config = dict(
    train_examples=203450,
    arch='uvit',
    text_encoder_head_dim=64,
    text_encoder_fused_qkv=False,
    text_encoder_drop_path=0.15,
    hidden_act='swiglu',
    muon_scale='original',
    nesterov=True,
    lr_schedule='cosine_restarts',
    final_lr_fraction=0.1,
)
Rows from block 7 of the text encoder, named by matrix and row number. Rows with one number belong to one attention dimension. Each number is 128 + 32 x the weight over its row's rms, rounded and kept within 0 to 255. All counts start at 0. After the name is the row's rms in percent of the matrix's.
# q: attention query (text_encoder.blocks.7.attn.q.weight, 384x384), inputs 96-191
# k: attention key (text_encoder.blocks.7.attn.k.weight, 384x384), inputs 96-191
q.321 096 [188  97  76 137  94  88 162  67 166 125  99 110  87 111  99 123 102 119  97 157 152 102 160 135  80 158 125  50 112 166  99 146 123 212 133 186  81 103 174 166 137  88 160 118 152  94 153 108 154 123 141 137 114 131 129  88 103 121 151 106  85 167 129 139 141 103  44 101  78  73 141 107 146 195 112 154 143  98 119 126  93 158 130 116 127 124 109 161 162 184  91  61  99 161 119 130]
k.321 104 [122 123 138 155  87  96 125 200 139 103  94 101 177 129 146 113  48 152 143 130  82 169 148 145 107  92 123 130 122 145  65 155 113 188  87 139 137 183  73 113 141 103 142 100 128 186 146  76 104  94 117 149 168 208 186 133 130 102 122 105  91 131 145 100 109 152 115 145 154 118  78  76 135 134 152 108 133 150 102 158 113 174 153  96  97 127 113 139 157  74 181  87  90  95 139 106]
q.322 100 [151 158 143 168 127 152 175 160 129 115 105 176 127 113  74 123 104 161  84  57 144 149 142  81 136 150  48 147 146  55  78 110 100 133 121  79 145 122 126 137  96 146 161 159 132 100 140 145  82 118 176 107 142 147 161 174  83  93 136 121 176 105  93 122 111 186 101 201 184 129  60  68 137 108 107  82 108 148 106  94 150  71 102 147 138 117 135 139 155 130 186 172  65 188 126 113]
k.322 102 [140 161 157 135 155  82  95 148 131  92  97 105 182 207  59 150 164  58  98  96 143 145 142 176 142 165 121  80 119  85 133  79 100 139 116 122 142 137  79  86  86 184 166 126 124 113 182 157 122 135 100 154 118 118 161 156 102 174  83  53 101 125 166 160  90 148 105 103 100 101  62 102 201 135 126  92 109 135 161 101 143 130 104  90 155 153 180 146 140  95 139  88  90  75 185 158]
q.323 100 [106 126  88 123 144 147 120 154 143 143 142  77 135 120  90 153 103 148  80 154 156 176 130 173 171 136  73 179 111 174 163 108 135 107  82  95 148 109 161 132 135 167 139 115 152 125 125 122 150  93 146 113 139 151 100 159 138 126 156 114 126 152  98 103 136 151 137 138  91 153  99  98 145 150 135 100 153 191 100  65 142  57 176  81 158 107  66 129 157 114 114 130 116 179  89 100]
k.323 106 [139 141 108  83 126 162 179 148 110  74 133  88 149  81 200 118 103 139 162 128  69 138 137 141 154 110  91 109 154 139  86 108  80 128 109  97 117 122  56  70  96 120 137 124  98 140 199 163 142 137 135 132  48 108  89  84 158  71 168 140 163 151 117  72 128 127 123  86  74 147 111 116 149 168 170 143 131 133 120 142 100 117 143  83 117 108  70  78 144 101 139 161 205 122 129 149]
q.324 103 [127  79 145 166  54 165 138 163 134 102 136 115 125 130 135 114 140  75 152 116 111 162 101 154 138  85 161 101 134 140 197  95  55 184 115 189 128 142 101 177  86 114 111 125  57 143 113 176 159 156 122 143 121 103 128 182 120 142 109 127  95 178 103 142 140  88 112 118 160 143 190 129 163 161 108 114  83 106 135 235 154 151 119 142 157 177 154 103  44  80 136 107  43 148 144 100]
k.324 105 [114 157  79 162 168  64 115 167  90 116 150 118 121  81 104 143 101 180 120 137 119 138 117 127 151 140 114 183 155 149  69 124 103  68 179  78 140 156 165 154 152  62 123 173 124 194 121 121 140 182 131 127 112 144  73  75 162 152 103 118 136 139 169 127  90 189  76 154 116 108 153 110 136  74 118  95 121 165  82 113 104 104 131 148 114 129 103 134 151 165 122 122 121 112 148 127]
q.325 103 [162  36 135 166 133 117  70 114  87 122 136 157 170 131  87 154 103 105 132  73 167 117 105 195 129 127 139 144 121 118 102 166 105  77 171  96 165  86 129 163 111 128 157 130 147  86 166 127 148 136 126 163 114 135  98 179 121 145 153 155 118 120 135 133 113  98 100 193 110 118 126 134 108 133 159 107  85 179 151 123 141 138 119 191  89 121 137 145 119 148 119 138 119 112 128 170]
k.325 110 [135  91 102 115 110 145  85 108  43 106  69 146 164  98  84 154 126  71 116  88 149 154 138 146 168 216 116 101  81 117 179 137 129 118  55 106 115 108 148 176 126 124 142  87  92  50 167  78 165 119 124 128 136 154 131 117 123 140 163  98 129 151 158  75  97 116 104 166 140 117  79 107 124 118 154  78 118 119 160 119 171  87 133 131 161 120 128 115 117 149 115 108  94 105 143 131]
q.326 101 [168 122 111 103 145 113  72 104 110 101 129  85 130 114  46  98  78 125 120  98 140 116 124  87 150 186 168 113 130 175 124 130 104  87 114 186 126 118  83 157 160 157 142  84 157  93 108 134 124  97 157 137 100  92 141 152 172 123 119 136  82 137 141 114 163 164  77 159 139  80  58 153 158 159 117 140 135 104  71 112  90 127 125 117 150 129 158 123 128 148 127 192 135 107 168 148]
k.326 105 [113  97 100 130 127 123 126 106 133  93  78 150 133 147  58 134 131  45 107  96 145 186 192 123 188 153 183  92 118  93 125 170 141 106 135  95  89 137  87 117 175  97 128 150 121  59 116 122 125 112  97 121 149 136 119 141 172 125 184  60  85 173 128 137 119 163  92 146 138 128 130 129 136 147 169  83 107 125 192 106 158  71 110 182 132 200  91 131 113 119 128 115 156 157 136 147]
q.327 102 [112  79 120 127 104 144 111  98 136 104  95 145 195 142 121 155 115 138 111 132 152 161 142 114 103 110 146 135 170 166 146 159 171  58 187 139 165  94 115 122 186 105 115 115 128 112 153 138 142 213 103 173 109 111 124 133  90 170 174 117 131 110 109  81 151 121  99 136  97 101 126  72  97 109 118 188 105  93 118 139 104 108 118 104 134 122  93  99 118 166  91 122 133 156 166 178]
k.327 106 [105 125 135 104 103 150 145 150 179 164 190 155 102 175 141 149 122  98 138 125 156 114 102  85 101 134 121 130 158  84 109 160 103 134 118  80 132 173 141  29 140 167 145  46 111 146  96 111 138 156 122  83 156 133 154 141 129 125 160 134  67  73 107  86 138 114 167 133 176 134 117 112 133 133 132 141 145  94 113  89 208 129  81 150 118 124 129 117  79 136 119 165 121  64  77 136]
q.328 102 [116 138  56 136  77 162 164 118 101  99  86 182 175 103  97 158 102 104 126  81 150 174 173 117 112 226 130 146 130 101  97 129 145 117 156 131 135  65 135 107 101 108  99 154 106  95 201 154 101 157 129 152  67 137 148 155 161 150 172 130 125 104 130  94  82 155 138 156  93  78  72 128 137 128 157 174 152 125 143 166 110 141 126 113 130 112 127  70 187 125 110 141 131 161 187 128]
k.328 108 [ 75 141 172 114 155 149 166  86 113 107  74 123  60 133 114 112  97  80  90 130 191 165 149  92 109 221 117  90 109 162  93 102 100 101 115  74 146 132 129 138 139 191 146 112 161  96 136 102 169 127 114 156 205 173 118 131 138 123 153 119 156  93 209  27 134 156 100 143 115 121  84  76 140 127 128  98 177 168 167 132 109 137  94 106 132 118  54 122  73  99  97 112  92 127 128 137]
q.329 099 [155 103 163 160 157 155 115 101  99 129 126 122 133 140 127 144 148 116 132 158 106  86 139 130  87  96 141 157 111 170  91 112 114 152 116 115  57 134 104 141  91 131 140  92 156 186 151 124 127 172 121 143 163 163 185 125 107 164  88  81 138 126 156 123 137 147 154  79 142 183 157 110 172 174 115  77 144 126 135 172 102 161  49 199 111 147 155 136 129  97 178 109 198 120  91  99]
k.329 094 [156 124  99 138 186 103  86 101  70 140 126  86 152 130 187 174 150 131  61 161  59  74  97 126 122 127 138 162 104 111 105 132 197 151  96 107  97  90 108 196 117 110 147 148 139 153  91 103 162  98 163 132 100 106 117 133 163 135 100 129 119 178 129 110 175 112 141  82 105 151 175 175 144  96 110 113 118  96 128 176 107 123 161 177 111 139 157 157 250 191 104 120 172 122 114 103]
q.330 103 [196 119 159 167  92 146  69 135 140 175 178 121 104 117 197 123 112  96  95 136 132  86  92 134 160  61  86  99  75 132 103 168 145 131 155 114 152 195  94 145 125 158 120 149 131 159 144  88 181 147 100  89 120 132 127 130 124 163 169 120 166 108 101 187 163  96 135  95 135 186 139 160  98 158 120  69 142 113 118 109 125  90 147 117 167 116 128 126 160 140  74 141 184 130 137 126]
k.330 108 [ 97 100 151 132 141 152 151 106  81 112 105 114 149 155 134 101 174  81 163 173 124  86  90 167 255  78 145 177  79 132 139 129 143 103 110 105 113  98 129 152  85 106 138 157 113 124 112 136  87  99 142  96  41 124  38 129  36 123  76  87  77 178 136 139  96 123 119  85 156 173 129 143 121  76 154 184 150 108  96 154 103  94  91 103 141 188 197 184 190 110 169 129 156 118 158  92]
q.331 096 [143 118 160  73 167 115  83 142 161 132 185 145  93 137 141 115 127 109  70 128 166 106 112 130 116 132 139 101 135 141 152 176 119 173 154 156 189 153 132 185 151 169 136 115 127 125 122 176 105 146 165 118 140 140 141 120 141 122  84 125 166 188 160 157 139  92  50 119 160 124 211 142 105 107 148 146 174 128 110 139 145 104 125 171 164  99 188 166 136 121 142 107 118 134  72 146]
k.331 107 [108 116 109 174 155 118 133 114 158 120 116 127 126 108  62 132 143 116 141 142 178 151 111 122 178  60 117 145 121 171 105 163 128 128 127 103 123 168 104 159 172 118  90 193 157 154 138 133 169 111 131 198 120 136 122  96 135  61  70  78  93 135 108 148 156 100 113 133 190 120 129  85 102 119 148 124 124 151 108 137 100  90 111 136  92 156 203 148 106  95  74 110 104 144 124 103]
q.332 100 [ 99 164 130  86 166 138 120 158 174 224 121 122  94 120 104 171 116 131  80 109 175 131 107 115 147 158 153 137 128 144 171 135 134  54 152 120 149 149 112 154 171 145  94 194  93 144 132 130 124 174 143  92 124 103 130 128 118 135 144 171 129 167 141 169 112 165 155 105 119 202  98  81  90 159 112 143 200 154 116 125 134  63 121 117 148 107 155 161 137 192 181 146 134 145  96  99]
k.332 104 [ 78  75 148 144 154 144 134  88 186 115  77 152 146 125  81 102 132 129 170  74 134 178 179 128 118  98 167  84 162 165 103 138 104 115 128 200 153 105 107 120  74 100 155 133 139 134  94 171 138  98  79 162 199 148 122 143 116 143 110  83 133 136 113 125 110 166 138 128  99 133 113  84 126 135 135  50 152 192 133 115 132  93 159 159 122 123 113  90 112  91 122 106 128 154 174 108]
q.333 103 [119 129 183 119 199 109  45 152 115 144 109 117 118 107 118 185 137 103 173 186 162 119 127 181 144  74 112 142 166 125  86 155  88 113 162 119 108 150 118 111 164 146 130 125 157 145  96  86 100  95 144 143 163 139 136 171 140 148  44 110 196 143 116 160 150  89 151 119 100 157 137 104 102 116 126 108 138 150  80 146  65  81 135 115  91  96  95 117 161 148 103 152 136 119 123 152]
k.333 108 [123 117  81 130 107 134 118 100  81  82 151  91 169 106 167 168 119  73 101 109 114 148  87  96 148 169 171 220 114  50 134 161 171 124 136  96 103 112 127  83 121 144 123 132 162 123 141 110 173  49 140  99 107 187  94 123 135  74 125 226 158 134 188 104 104  83 137 108 118 144 231 199 121 110 141 149  92  74 172  73 119 142 115 145 141 181 150 187 141 122  88 175 192 144 130 127]
q.334 098 [ 96 145 138 165 107 150 135 142 107 158 151 140 127  61 150 229 116  96 142 123 173  92 110 136  96 101 115 116 115 129 188 106 108 165 128 155 141 136 132 112 174 117 140 154 144 101 108 150 119 180 108 167 137  55 126 187  92 146  79 155 163 141 114  94 162  94 132 141 160 106 227 166 184 154 126 141 127 108 180 156 135 193 209 166 129 115  74 136 182 104 118 145 136 160 144 116]
k.334 105 [ 90 116 142 170 135 124 133 121 108 108 133 159  87 125 154 107 131 181  87  95 185 208 171  96 155 183 125 147  87 129  98 133 136  89 158  73 121 120  86 164  97 153 131 114 163 155 160 137 184 141  86 106 148 233 170 125 133 106 125 137 129  70 145  81 100  73 137 150 132 194 159 128  52 130 154 154 159  94 181 148 144 133 153 181 141 134 140 158 134 139 129 126 133 109 149  94]
q.335 101 [132 145 117 162 117 145 156 186 129 104 119 181  63 110 171 120 108 140 107 100 153 128 159 140 133 174 125 115 106 126 125 110 125 173 101  77 171 160 126 145 130 128 108  74 139 113  77 148 132 168 144 129 154 168 194 151 149 178 158 117 119 124  69  59  94 126  33 148 134 158 134 167 147 130 153 121 131  99 165  71 133  97 114 122 167 116 167 147 106 124 152 201  58 160  63  85]
k.335 103 [107 166 119 158 165 111 133  98 143  91 130 108 139 129 122  62 139 115 197 106 133 124 188 161 201 130  93 108 132 101 155 110 167 168 140 162 151 122 151 112 122 160 130 154  72  56 149 186  98 155 110 130 189 173 120 194 132 129 146  98 115 157 144 122 177 166 116  21 158 137  82 131 129 135 158  96 135  85  99  96 101 160 145 100  55 132 141 112  84 122 130 139 153  83 110  49]
q.336 095 [106 175 132 194  41 124 131 141  94 111 106 112 167 113 154 100 119  92 168 104 102 166  75 128 105 177 116 155 106 128 168 159 117 136 170 128 138  65 151 135 115 108 171 120 111 105 152 120 139 107 169 173 117 108 153 165 150 136 154 106 101 143 131 136  88 100  66 161  62 149  99 186 135 147 160 120 105 159  76 126 162 148 198 119 131 139 114 149  70 147 120 130  94 112 116 148]
k.336 106 [157 128 126 161 119 172  33 139  50  80  91 129  87 130 156 101  94 146 109 138 110 196 143 109  86 105 122 176 153  77 107 125 130  80  96 137 127 120 164 107 144 113 117 112 134 112 150 151 106 166 156 138 121  61 163 131 132 110 140 138 184 153  84 197 129 145  99 156 140 139  99 106  88 164 122 101  89 120 122 149 146 119  86 163 116  87  93 139 179 164 129 131  58 129 161 135]
q.337 096 [181 123 181 168 107  73 152 184 129 116 160  75  99 128  98 121  99 119 153  89 134 148 129 132 133 142 186 142 135 102  96 194  87 109 145 150 140 116  91 159 189 118 105 149  75  71 160 168 165 127 177 112 116 126 167 197 177 129 116 136 122 101 103 104 139  46 118 170 121  86 137 127 150 171  91 126  60 159 151  85 115 144  91  94 135  99 167  96 148 115 132  90 132  99 139 122]
k.337 100 [ 92 159 194 132 151 207 116 114 180 121 136 120 153 135  89 114  85 101  99 150 150 114 111 127 136 107 134 160 135  68 136 115 166 121 111  96 125 145  89 153 152 129  86 158 168 161  91 138 128 148 142 136 109 140 103 134  97 108 125 192  72 124 152  99 148 163 105 123 117 116 110 131 105  80 153 143 135  72 101 108 137 116 123 183 152 148 114 184 114 106 157  86 164 144 108 108]
q.338 099 [130 173 134 128 102 137 152  85  89  79 122 119 139 127 105 140 115 106 147  94 143 146 107 159  82 103 172 125 145 122 159 176 144 145 166 137 144 149 120 117 158 159  63  85 165 158 194 148 153 158  83 107 182  86 178 170 110 202 127 177 106 137 106  59 147  71 169 171 120 202 167  96  95 115  46  75 114 145 124  92  96 159 148 149 170 136 147 136  90 125 196 103 135 125 123 103]
k.338 097 [113 103 103 141 100 128 122 147 170 159  67 113 121 171 132 109 144 101  24 102 152 132 139  97 149 128 184 108  69  93 136  96 145 106 176  58 103 211 140 138  74 138 150 108 123 140 196 144 180 133 104 146 127 146 155 104 153 112  95 130 123 126  98  81 130 156 153 194 129  50 189 116 111 134 135 126 133 107 161 120 154 110 160 143 141 151 144 163 172 146 128 169 123 120 104 133]
q.339 105 [ 54 130 146 127 150  99 141 102  80 143 109 107 124 157  82  94 143 172 129  67 133 160 125  79 117 154 138 129 134 109 135  88 137 165 134  94 101 101 136 107 105 155 185 101 142 112 119  54 152  49 117 145 109 126 104 110 121 116 122  95  80  41 141  88 116 161 144 145  77  84 152  84 137  80 102 176 100  63 124 162 127  79 122 115 131  85 103 100  95 118 156 128 103 123 106 113]
k.339 101 [158  94 129 117  99 163 106 104 121 111 129 142 113 167  88 155 138 119 162 145 107 168 170  49 121 110 121 138 145 132 123 138 103 110 111 152 134 138 141 112 143  97 140  92  99 101 118 149 135 127  98 130 162  68 182 137 115 178  91 139 185 136  78 172 157 147 135 140 108 153 112 113 169 200 102 133  94 174 213 123  85 131  99 164  98  72  97  74 157 131 152 130 133 140 137 144]
q.340 098 [192 102 190  90 126 203  60 111 128 131 168 138 134 124 116 105 146 117 113 180 117 134  88 161 134  95  92 154 102 110 146  99 131 100 107 165 157 132 167 126 198 100 100  72 181 136 165  93 139 103 110 159 153  82 185 106 103 157  89 133 135 103 180 129 128  60  84  95 184 160 141 150  63 135  95  54 130 143  92 155 143 121 146  89 157 116  93 167 189 146  89 180 164 134 124 101]
k.340 097 [155 135 158  89  85  82 122 140 191 149  78 128  76  91 192 123 135 144  72 162 107 116 106 132 146 165 128 144 114 121  63 119  77  90 138 127  88 102  94 115  91 154 105  93 170 146 153  63 170 108 142 119  64 163 146 141  88 141 133 118 101 173 144 150 123  62 154 105 133 146 127 149 102 127 147 150 161 139  83 118 196  97 134 139 145 112 136 195  87 122 104 180 185 133 164  96]
q.341 096 [158  93 122  94 122 210  88 127 112 109 105  83 162  76 187 196 133  93 102 106 129 105 146 144  99 127 112  84 136  94 161 122 157  40 110 173 141  87 187 152 135 116 108 109 175 110  97 130 161 177 110 162 126  99 143 176  78 157 212 144 141 105  95 133 135 170 157 140 198 121 183 133 171  98  85 128  66 132 130 156 105 134 142 117 177 111 128 134 145 170 134 118  80  84 136 123]
k.341 096 [ 80  89 120 115 156  88 118 100 132 135 134 102 152 108 164 116 145 114 138 144 195 167 108 133 141 108  87 128 134 155 123 160 126  92 115 111 100  64  89 131  65 125 122 137  98 112 156 143 161 166 128 103 113 144 129 130 116  89 140 120 184 159 160 112  97 112 146 134 136 126 111 124  97  68  98 180 156 144 110 107 161 150 173  95 154 169 131  84 167 126  93 169 145  86 150 124]
q.342 103 [113  92  77 112 164 120 147 126 128 136 143 100 158 167 141  98 124 123 153 141  93 168 133  78 127 108 149 127 148 208 119 147 177 172 150  88 122 103 187 141 204 156 153 109 123  78  81  99  47 131 148 177 174  89  77  82  77 122 100  90 123 173 145 159 143 156 120 167 132 112 146 112 140 140  85 202 132 151 137 122 122 179 110 162 152 161 173 110 130  94  91 133 160 146 183 238]
k.342 102 [ 79 181  90 150 159 155 154 112 134  52 127 167 142 124 128 166 131  63 130 133 119 168 185 107 100  85 132 237 139  65 103 131 111 164 117 119 126 128 107  77 182 145 159 122 166  69 151 124 213 116 116 125  67 148  84  97 165 127 101 176 191 123 166 134 134  77 133  97  68 161 170 171 100 126  66 151 137 102 120 155 127 126  74 120 117 180 141 118 123 158 135 130 157 162  64  91]
q.343 095 [109 139  92  67 117  97 110  90 119 150 141 159  83 115 117 140 103 106 137 118 165  97 128 113 154 124  78 116 142  98 140 123 128  82 132  89 167 117 171 175 138 151 165  82 121 120 128  78 189 111 143 123 156 136 104  44 103 113  69 135 139  95 130 157 151  86 123 130 136 105  63  84 131 126 173 133 122 162 116 122 103  55 126 160 149  90  97 178 147 123 180 112 161 118  90 165]
k.343 101 [148 142 112 130 101  85 147 132 172 166 153 100 164 104  81 187  86 188 133 132 128 109 125 172 151 120 119 101  83 165 151 191  96 123 152 121 101 171  88 159 149 125 144  91 154 139 125 119 152 131 101 177 137 149 141 157 119 140 169 136  86 145 158  25 118 123 150  99 197  97 149 105 205 131 195  80 165 161 144 123  85  87 137 112 126 116  94 133 103 102 128 117 136 158  92  98]
q.344 099 [147 108 125 132 113 102 186 145 151  91 139  89 128 103  69 150  77  98 157 144 175 114 133 176 160  92 125  53 111  68 117 101  81 128  83 148 110  23 132 178 144 156 142  86 115 136  93  99 164 137 166 152 112 142 132  95 147 140 132 104 142 103 116 158 156  83 153  91 100 123 146 154 142 150 127  81  90 118 107  63 136 139 128  77 115 137  97 143  89 122  98  74 137 164 120 156]
k.344 103 [ 76  70 101 104  92  90 120 105 168 140 146 102  93 100 110 152  69 105 103  79 126 210 139 116 229 109 176 160  95 116  51 182 170 166  86  75 125 147 116 109 136 130 148 104 140 100 146 146 115 132 145 114 123 143 125 137 141 141 138 107  92 120 166 158 112 201 103 103 187 116  88 121  75 157  83 180 131 114 113 145 117  89 112 142 144 112 159 136 165 101 148 159 102 158 183 128]
q.345 099 [113 100 110  97 112 117  76 138 116 153 126 117 140 104 159 127 142 160  62 150 110 144 126 130 166  86  94 112 141 153 154 131  88   2 133  95 114 176 127 142 153  90 118 121 140 130 115 167  90 179  84 113  71 127 111  91 127 155 123 139 164 156 153  97 138 128 127 133 140 133 109 122 122 147 140 155 145 126  92 165 136 106 166 136 142 174 110 107 133 125 140 166 132 137  66 140]
k.345 103 [ 69 129 152 187 120 120 104 127 164 107 139 174  79 127 155 162 140 128 140 111  31 100 135 172 116 140 144 136 155 214 126 111 122 140 159 199 160 154  64 150 111 138 109 140 138 143 155 162 126 129 133 156 157 106  69 136 117 121 181  69 123 111 170 145 127 155 132 117 138 157 101  93 160 132 125 114 167 127 185 121  90 157 143 128 113  95 143  91  90  54 151 128 161  94 145  76]
q.346 094 [142 105 119 105  84 151 121 140 149 169 111  90 145 129 116 181 108  97 131 104 151 138  53  92  94 143 116 102 114 136 124 132 144 160  77 162 167 140 120 120 167 138  98 128 165 111  76 131 100 246 109 148 124 126 177 107  98 192 172 188 143 108  82 108 123 136 113  89  94  73 191 183 172 129  68 125  77 116 143 159 133 163 144 113 206 167  60  67 125 112  96  85 144 135 164 166]
k.346 099 [141 128 183 157 167 144 151  99 129 158  91 139 139 165 190  57 130 119 144 118 136 122 106 135 119 143 126 166  99  96  78 137 108 147 158  84  86 150 121 134 142 128 145 112 148 156 113 100 178 105  83 144 103 130 149 116 155  97 179 133  92 125 163 125 138  85  78 171 152 123 146 137  75  92 130 101 193 111  77 128 171 132 118 143 143 196  86 171 130  89 150 128 125 160 192 122]
q.347 101 [ 66  84 106 133 127  62 160 128 106 159  71 111 107 200  79 110 103 127 108 171 203 155 163 122 116 141 151 144 137 106 140 150 140  95 172 128 127  87 117 116 153 157 140 159  69 140  74 127 118 125 119 118 100 127  72 157 172 115 155  54 133 109 177  53 144 171 122 113 112  74 195  59 139  88 138 170  92 151 180 115 155 128 104 144  66 138 144  81 165 119 131  97 143 139 137 188]
k.347 104 [ 93 122 141 118  89 171 165 121 180 164 158 167 109 149 109 114  77  85 127 149 144 200 145 129 124 148 137 206 137  64 124  60 121 155 184 136 164  98 145 134 176 130 168 138 113  94 108 133 106 153  94  96 142 111 188  94 165 125 100 156 160 112 130 139 121 107 120 161 110 119 130 110  98 123 105  83  98  86 134 140 123 127  94 169 134  76  89  93 148  98 148 157 150 146 123 121]
q.348 094 [129 186 152  79 105  91 128 210 141 131 137  59 138 113 158 131 128 161 127 134 125 140 160  97 118 155 128 106 156  89 154 168 106 187 154 163  86 114 164 122 138 172 130 157 117 175 151 124 151 106 151 115 111 142 124  96 101 112 149  93 120 170  89 133  92 144  95 180 154  62 145 121 136 157 166 162  90  94 134 135 107 113  86 123 163 161 142 112 109 106 170 128 115 246 154 125]
k.348 104 [109 156 148  92 168 135 121 128  88 139 117 122 122 125  79 152 105  37  95 143 165 153  94 150  98  57 177 107 182 109 145 129 130 132 125 135 201  99 113  88 159 116 114 188  56  95 122 175 106 140 136 113 136  96  95 119 154  98 149 103 132 148 149 133 157 131  70 184 151 117 132  83 132 139 159 122 119 192 124 170 154 154 117 151 112  79 138 180 147 100  60  94 126 108  79 121]
q.349 098 [ 96 198  97 128 153  92 184 116 118  93 118 105  45 119  54 113  59 123 153 166 177 156  86 126 147  92 172 168 131 180  96  72 103 153 145 164 109 133 174 100 189 169 158 175  83 144  83  98 113 112 152 100 113 114 109  82 154  73 130 111 164 144 150  83  85  67 139 132  89 111 146 137  82 123 151 148  77  84 158 128 126 108 116 166 152 120 161  84 149 150 110  93 190  66 123 143]
k.349 101 [134 163  94 145 139 130 139  87 135 167 146 173 206  68 137 173 107 141 132 130 147 145 153 136  81  94  85 151 142 134 136  99 105 112 171 101 163 144 174 175 175 135 169  78 160 136 138 103 165 124 129  69 152 143  94  94 155 164 165 125 124 103 136 122 134  87 171 184 152 132 136 141 122 211 146  76 126  49  93 105  85 145 138 135 109  45  60 134 135 205 122 118 143 107 126 130]
q.350 100 [143 123 114 140 148 185 116 147 129  97 151 178 115 109 169  99 119  81 109 158  83  75 126 132 127  62 108 110 132 121  83 169  78  94  80 144 166 145  88 205  91 113 102 123  65 140 161 116 116 143  97 141 171 145 186 132 145 182  78  99 113 133  74 141 172 136 119 126 170 168 152 141 190 118  90 102 197 123 112 111 112  48  90 156 149 201  85 109 135 100 193 163 131 109 117  71]
k.350 099 [114 188 127 128 119 120 164 174 171 133 114 106  67 125 115 129 121 155 114 114 124 129 117 137 182 154  74  84 117 194 186 126 119 177 136  84 150  92 107 163  90 141 123 128 113 123 110 126 149 139 103 156 124 168 101 151 118 106  85  72  83 126 184  71 114 113 121  88 108 106 110 142 137 148 144 129 131 100 186 142 123 127 160  66 158  94 129  91  87 147 111 203 162 133 137 112]
q.351 101 [ 89 174 131 140  95 125 182 152 145 153  96 117  70 142 140 181 149 181 164 123 107 126 182 101 118 160 118 137 151  83  86 117 186 185 128  91 136 116 101  98 125 138 135 102 105 128 116 145 150  45 198 186  91  50 151 121 125 124 154 115 101 110  99 164 145  92 182 128 103  88  87  94  78 131 103 188  99 107  84  84  95 192  84  76 157  81 133 144 179  82  92 131 164 124 136 168]
k.351 099 [146 132 132 151  54 155 209 111 139  96  60 115 184 128 171 115 107 145  76 170 155 149 152 109 116 133 119 186 135 135 168  95 140  89 101  95 148 136 125 168 151 108 115  72 167 110  75 124 185 146 114  83 146  62 167 116 137  97  84 127 132  89  98 103 157 105 126 103  91 142 156 110 110 162  98 176 151 148 124  98 129 165  72 177 145 131  28 132 149 145 112 121 110 197 128 108]
q.352 096 [128 160 120 129 135 100 134 149 120 154 163 118  79 133 114 104  54  57 118 143 137 101 201 154 175 166  92 125 108  84  72 125  85 130 107 131  97 127 167  88 162 105 113 125  58  99  94  90  84 157 140 155 130  96 120 131 130 156 176 151 203  92 151  99 123 104 151 107  76 130 135 108 122 115 142  80  92 170 100 124 116 112 152  53 124 139  99 112 162 104 143 122 144 130 133 198]
k.352 098 [115 146 120 198 150 101 125 148  48 135 117 157 114 143 147 166  92 131 143 110 160 153 174 115 126 114 123 197 136  72  72 117 127 163  97  90  85  99 142 142 104 108 143 158 141  88 153 197 129 133 136 157 199 161 110  86 118 177 174  96 165 125  94  98 114 170  88 134  71 132 144 137 123 166  74  60  99 128 100 146  72 122 123 203 112 164  99 128 102  96 131 113  87 150 146 175]
q.353 096 [176  80 158 149  89 134  96 202 109 138 158  91 105 142 113 126 101 134 183 146  87 117 122 151  81  94  49 127 130 124  85 150 163 113 112 153 144  81  81 120 173 169 123  95 153 162 147 121  92 131 135 105  99 127 156 139  83 139 125 173 135  79  52 194 122 112 168 126 107  66  91 133 141 153 135 129 129 149 145 173  91 170 108 142 123  99 145 163 104  61 174  81  79 159 176 100]
k.353 096 [108  93 132  71 119 138  84  87 176 132 125 144  94 151 159 111  89 111 111 106 169 104 144 149 102 118 110 103 152 146 141 123 100 157 193 119 135 113 201 137 175  92 135  93  99 129 107 156  86 154 146  94 144 123 173 139 166 130 201 160 134 171 111 167 114 103  85 129 156 109 105 142  78  91  51 105 117  74 151 117 105 133 133 164 133 125 153 156 168 134 107  73 139 149 143 179]
q.354 099 [117 127 141 168 195 100 136 197 136 140  88 131 111  88 196 101 154 122  76 110 164 156 161 154 148 135 121 110 165 155 152 157 122 141 117 130 117 123  95 113 122 154 136  87 163 131 148  76 136 134  67 164 174 116  82 161 138 185  83 145 118 121 184  96  91 162 151 203 117 124  83 117 147 134 138 131 138 131 149  41  90 103 163  78  79  67 149 141 141 129 203 170 111 124 145 115]
k.354 103 [144 121 146 148  78 153 157 108 128 129  96 148 174  98  67 157  97 101 152 113 129  89 122 132 138 142 123 116  69 124 146  74 104 122 105 144 109  89 167 121 113 132  81 146 175 122 168 152  88 146 107 140 133 117 135 123 106 114 110 109 188 146 122 135  88 160  69  87 149 176  89 160  86 149 184 125  93 114 108 156  92  87 152 169 115 122  93  78 182  93 148 180 106 136 104 120]
q.355 095 [143 155 137 119 156  96 120 109 151 137 155 134 115 169  75 122 140 132 117 132 133 162  81 129 168 105  91 143  65 202 111 172 140 121 127 151  88 181 159 154  96 141 113 175 129 149 140  39 112 148 116 164 115 151 145 105 167 137 155 143 186 120 162 191  61 147 133  93 141 134 161 124  78 134 104 193 162 119  99 114  83 121 130 131 181 179 125 162 157 118 122 179 131 136  62 141]
k.355 099 [190  77 114 121  86 151 188 158 150 118  65 161  78 164 170 201 120 126  78 114 133  97 159 158  77 143 118  92  89 146  84 178  87 122  53 162 135 104 169 147 152 103 144 109 139 117 184 134  99 134 137 129 101 172 156  93 147  92 135 106 166  94 140 125 174 104 135 130 133  96 110 115 147 117 112 162 115 161 127 155 157 103  99 119 126 112 145 192 167 130 147  85 107 127  95 108]
q.356 100 [158 163 100 167 143 109 110 141  99 130 156  79 102  95 175 108 118 106 112 152 138 149 157 145 135 100 157 152 152  90 112 158 170 119 149  93 138 139  91 155 118 121 122 155 117 150 131 112 189 145 137 151 175 161 122 109 205 107  74  96 120 140 111  90 158 199 169 113 130 181 183  98  77 120 108 104 204 122 107 129 136 106 168 121 131 140 139 123 106 110 122  95 128 122 122  83]
k.356 108 [176 144  89 129 208 123 140 119 124 121 186 131 155 135 104 155 171 153  91 162 140 129 139 114 109 148 134 177 198 169  79 110 132 152 114  92 149  67 113 117 120  90  66 160 102 171 121 138  87 162 205 122 224 108  45 124 141 109 124 100 143 124 100  94  91 127 162 113 109 116 142 147 176 132 126 147 149 161 108 159 129 147 120 100 151 144 134  84  80 117 109 144 118 165  60 123]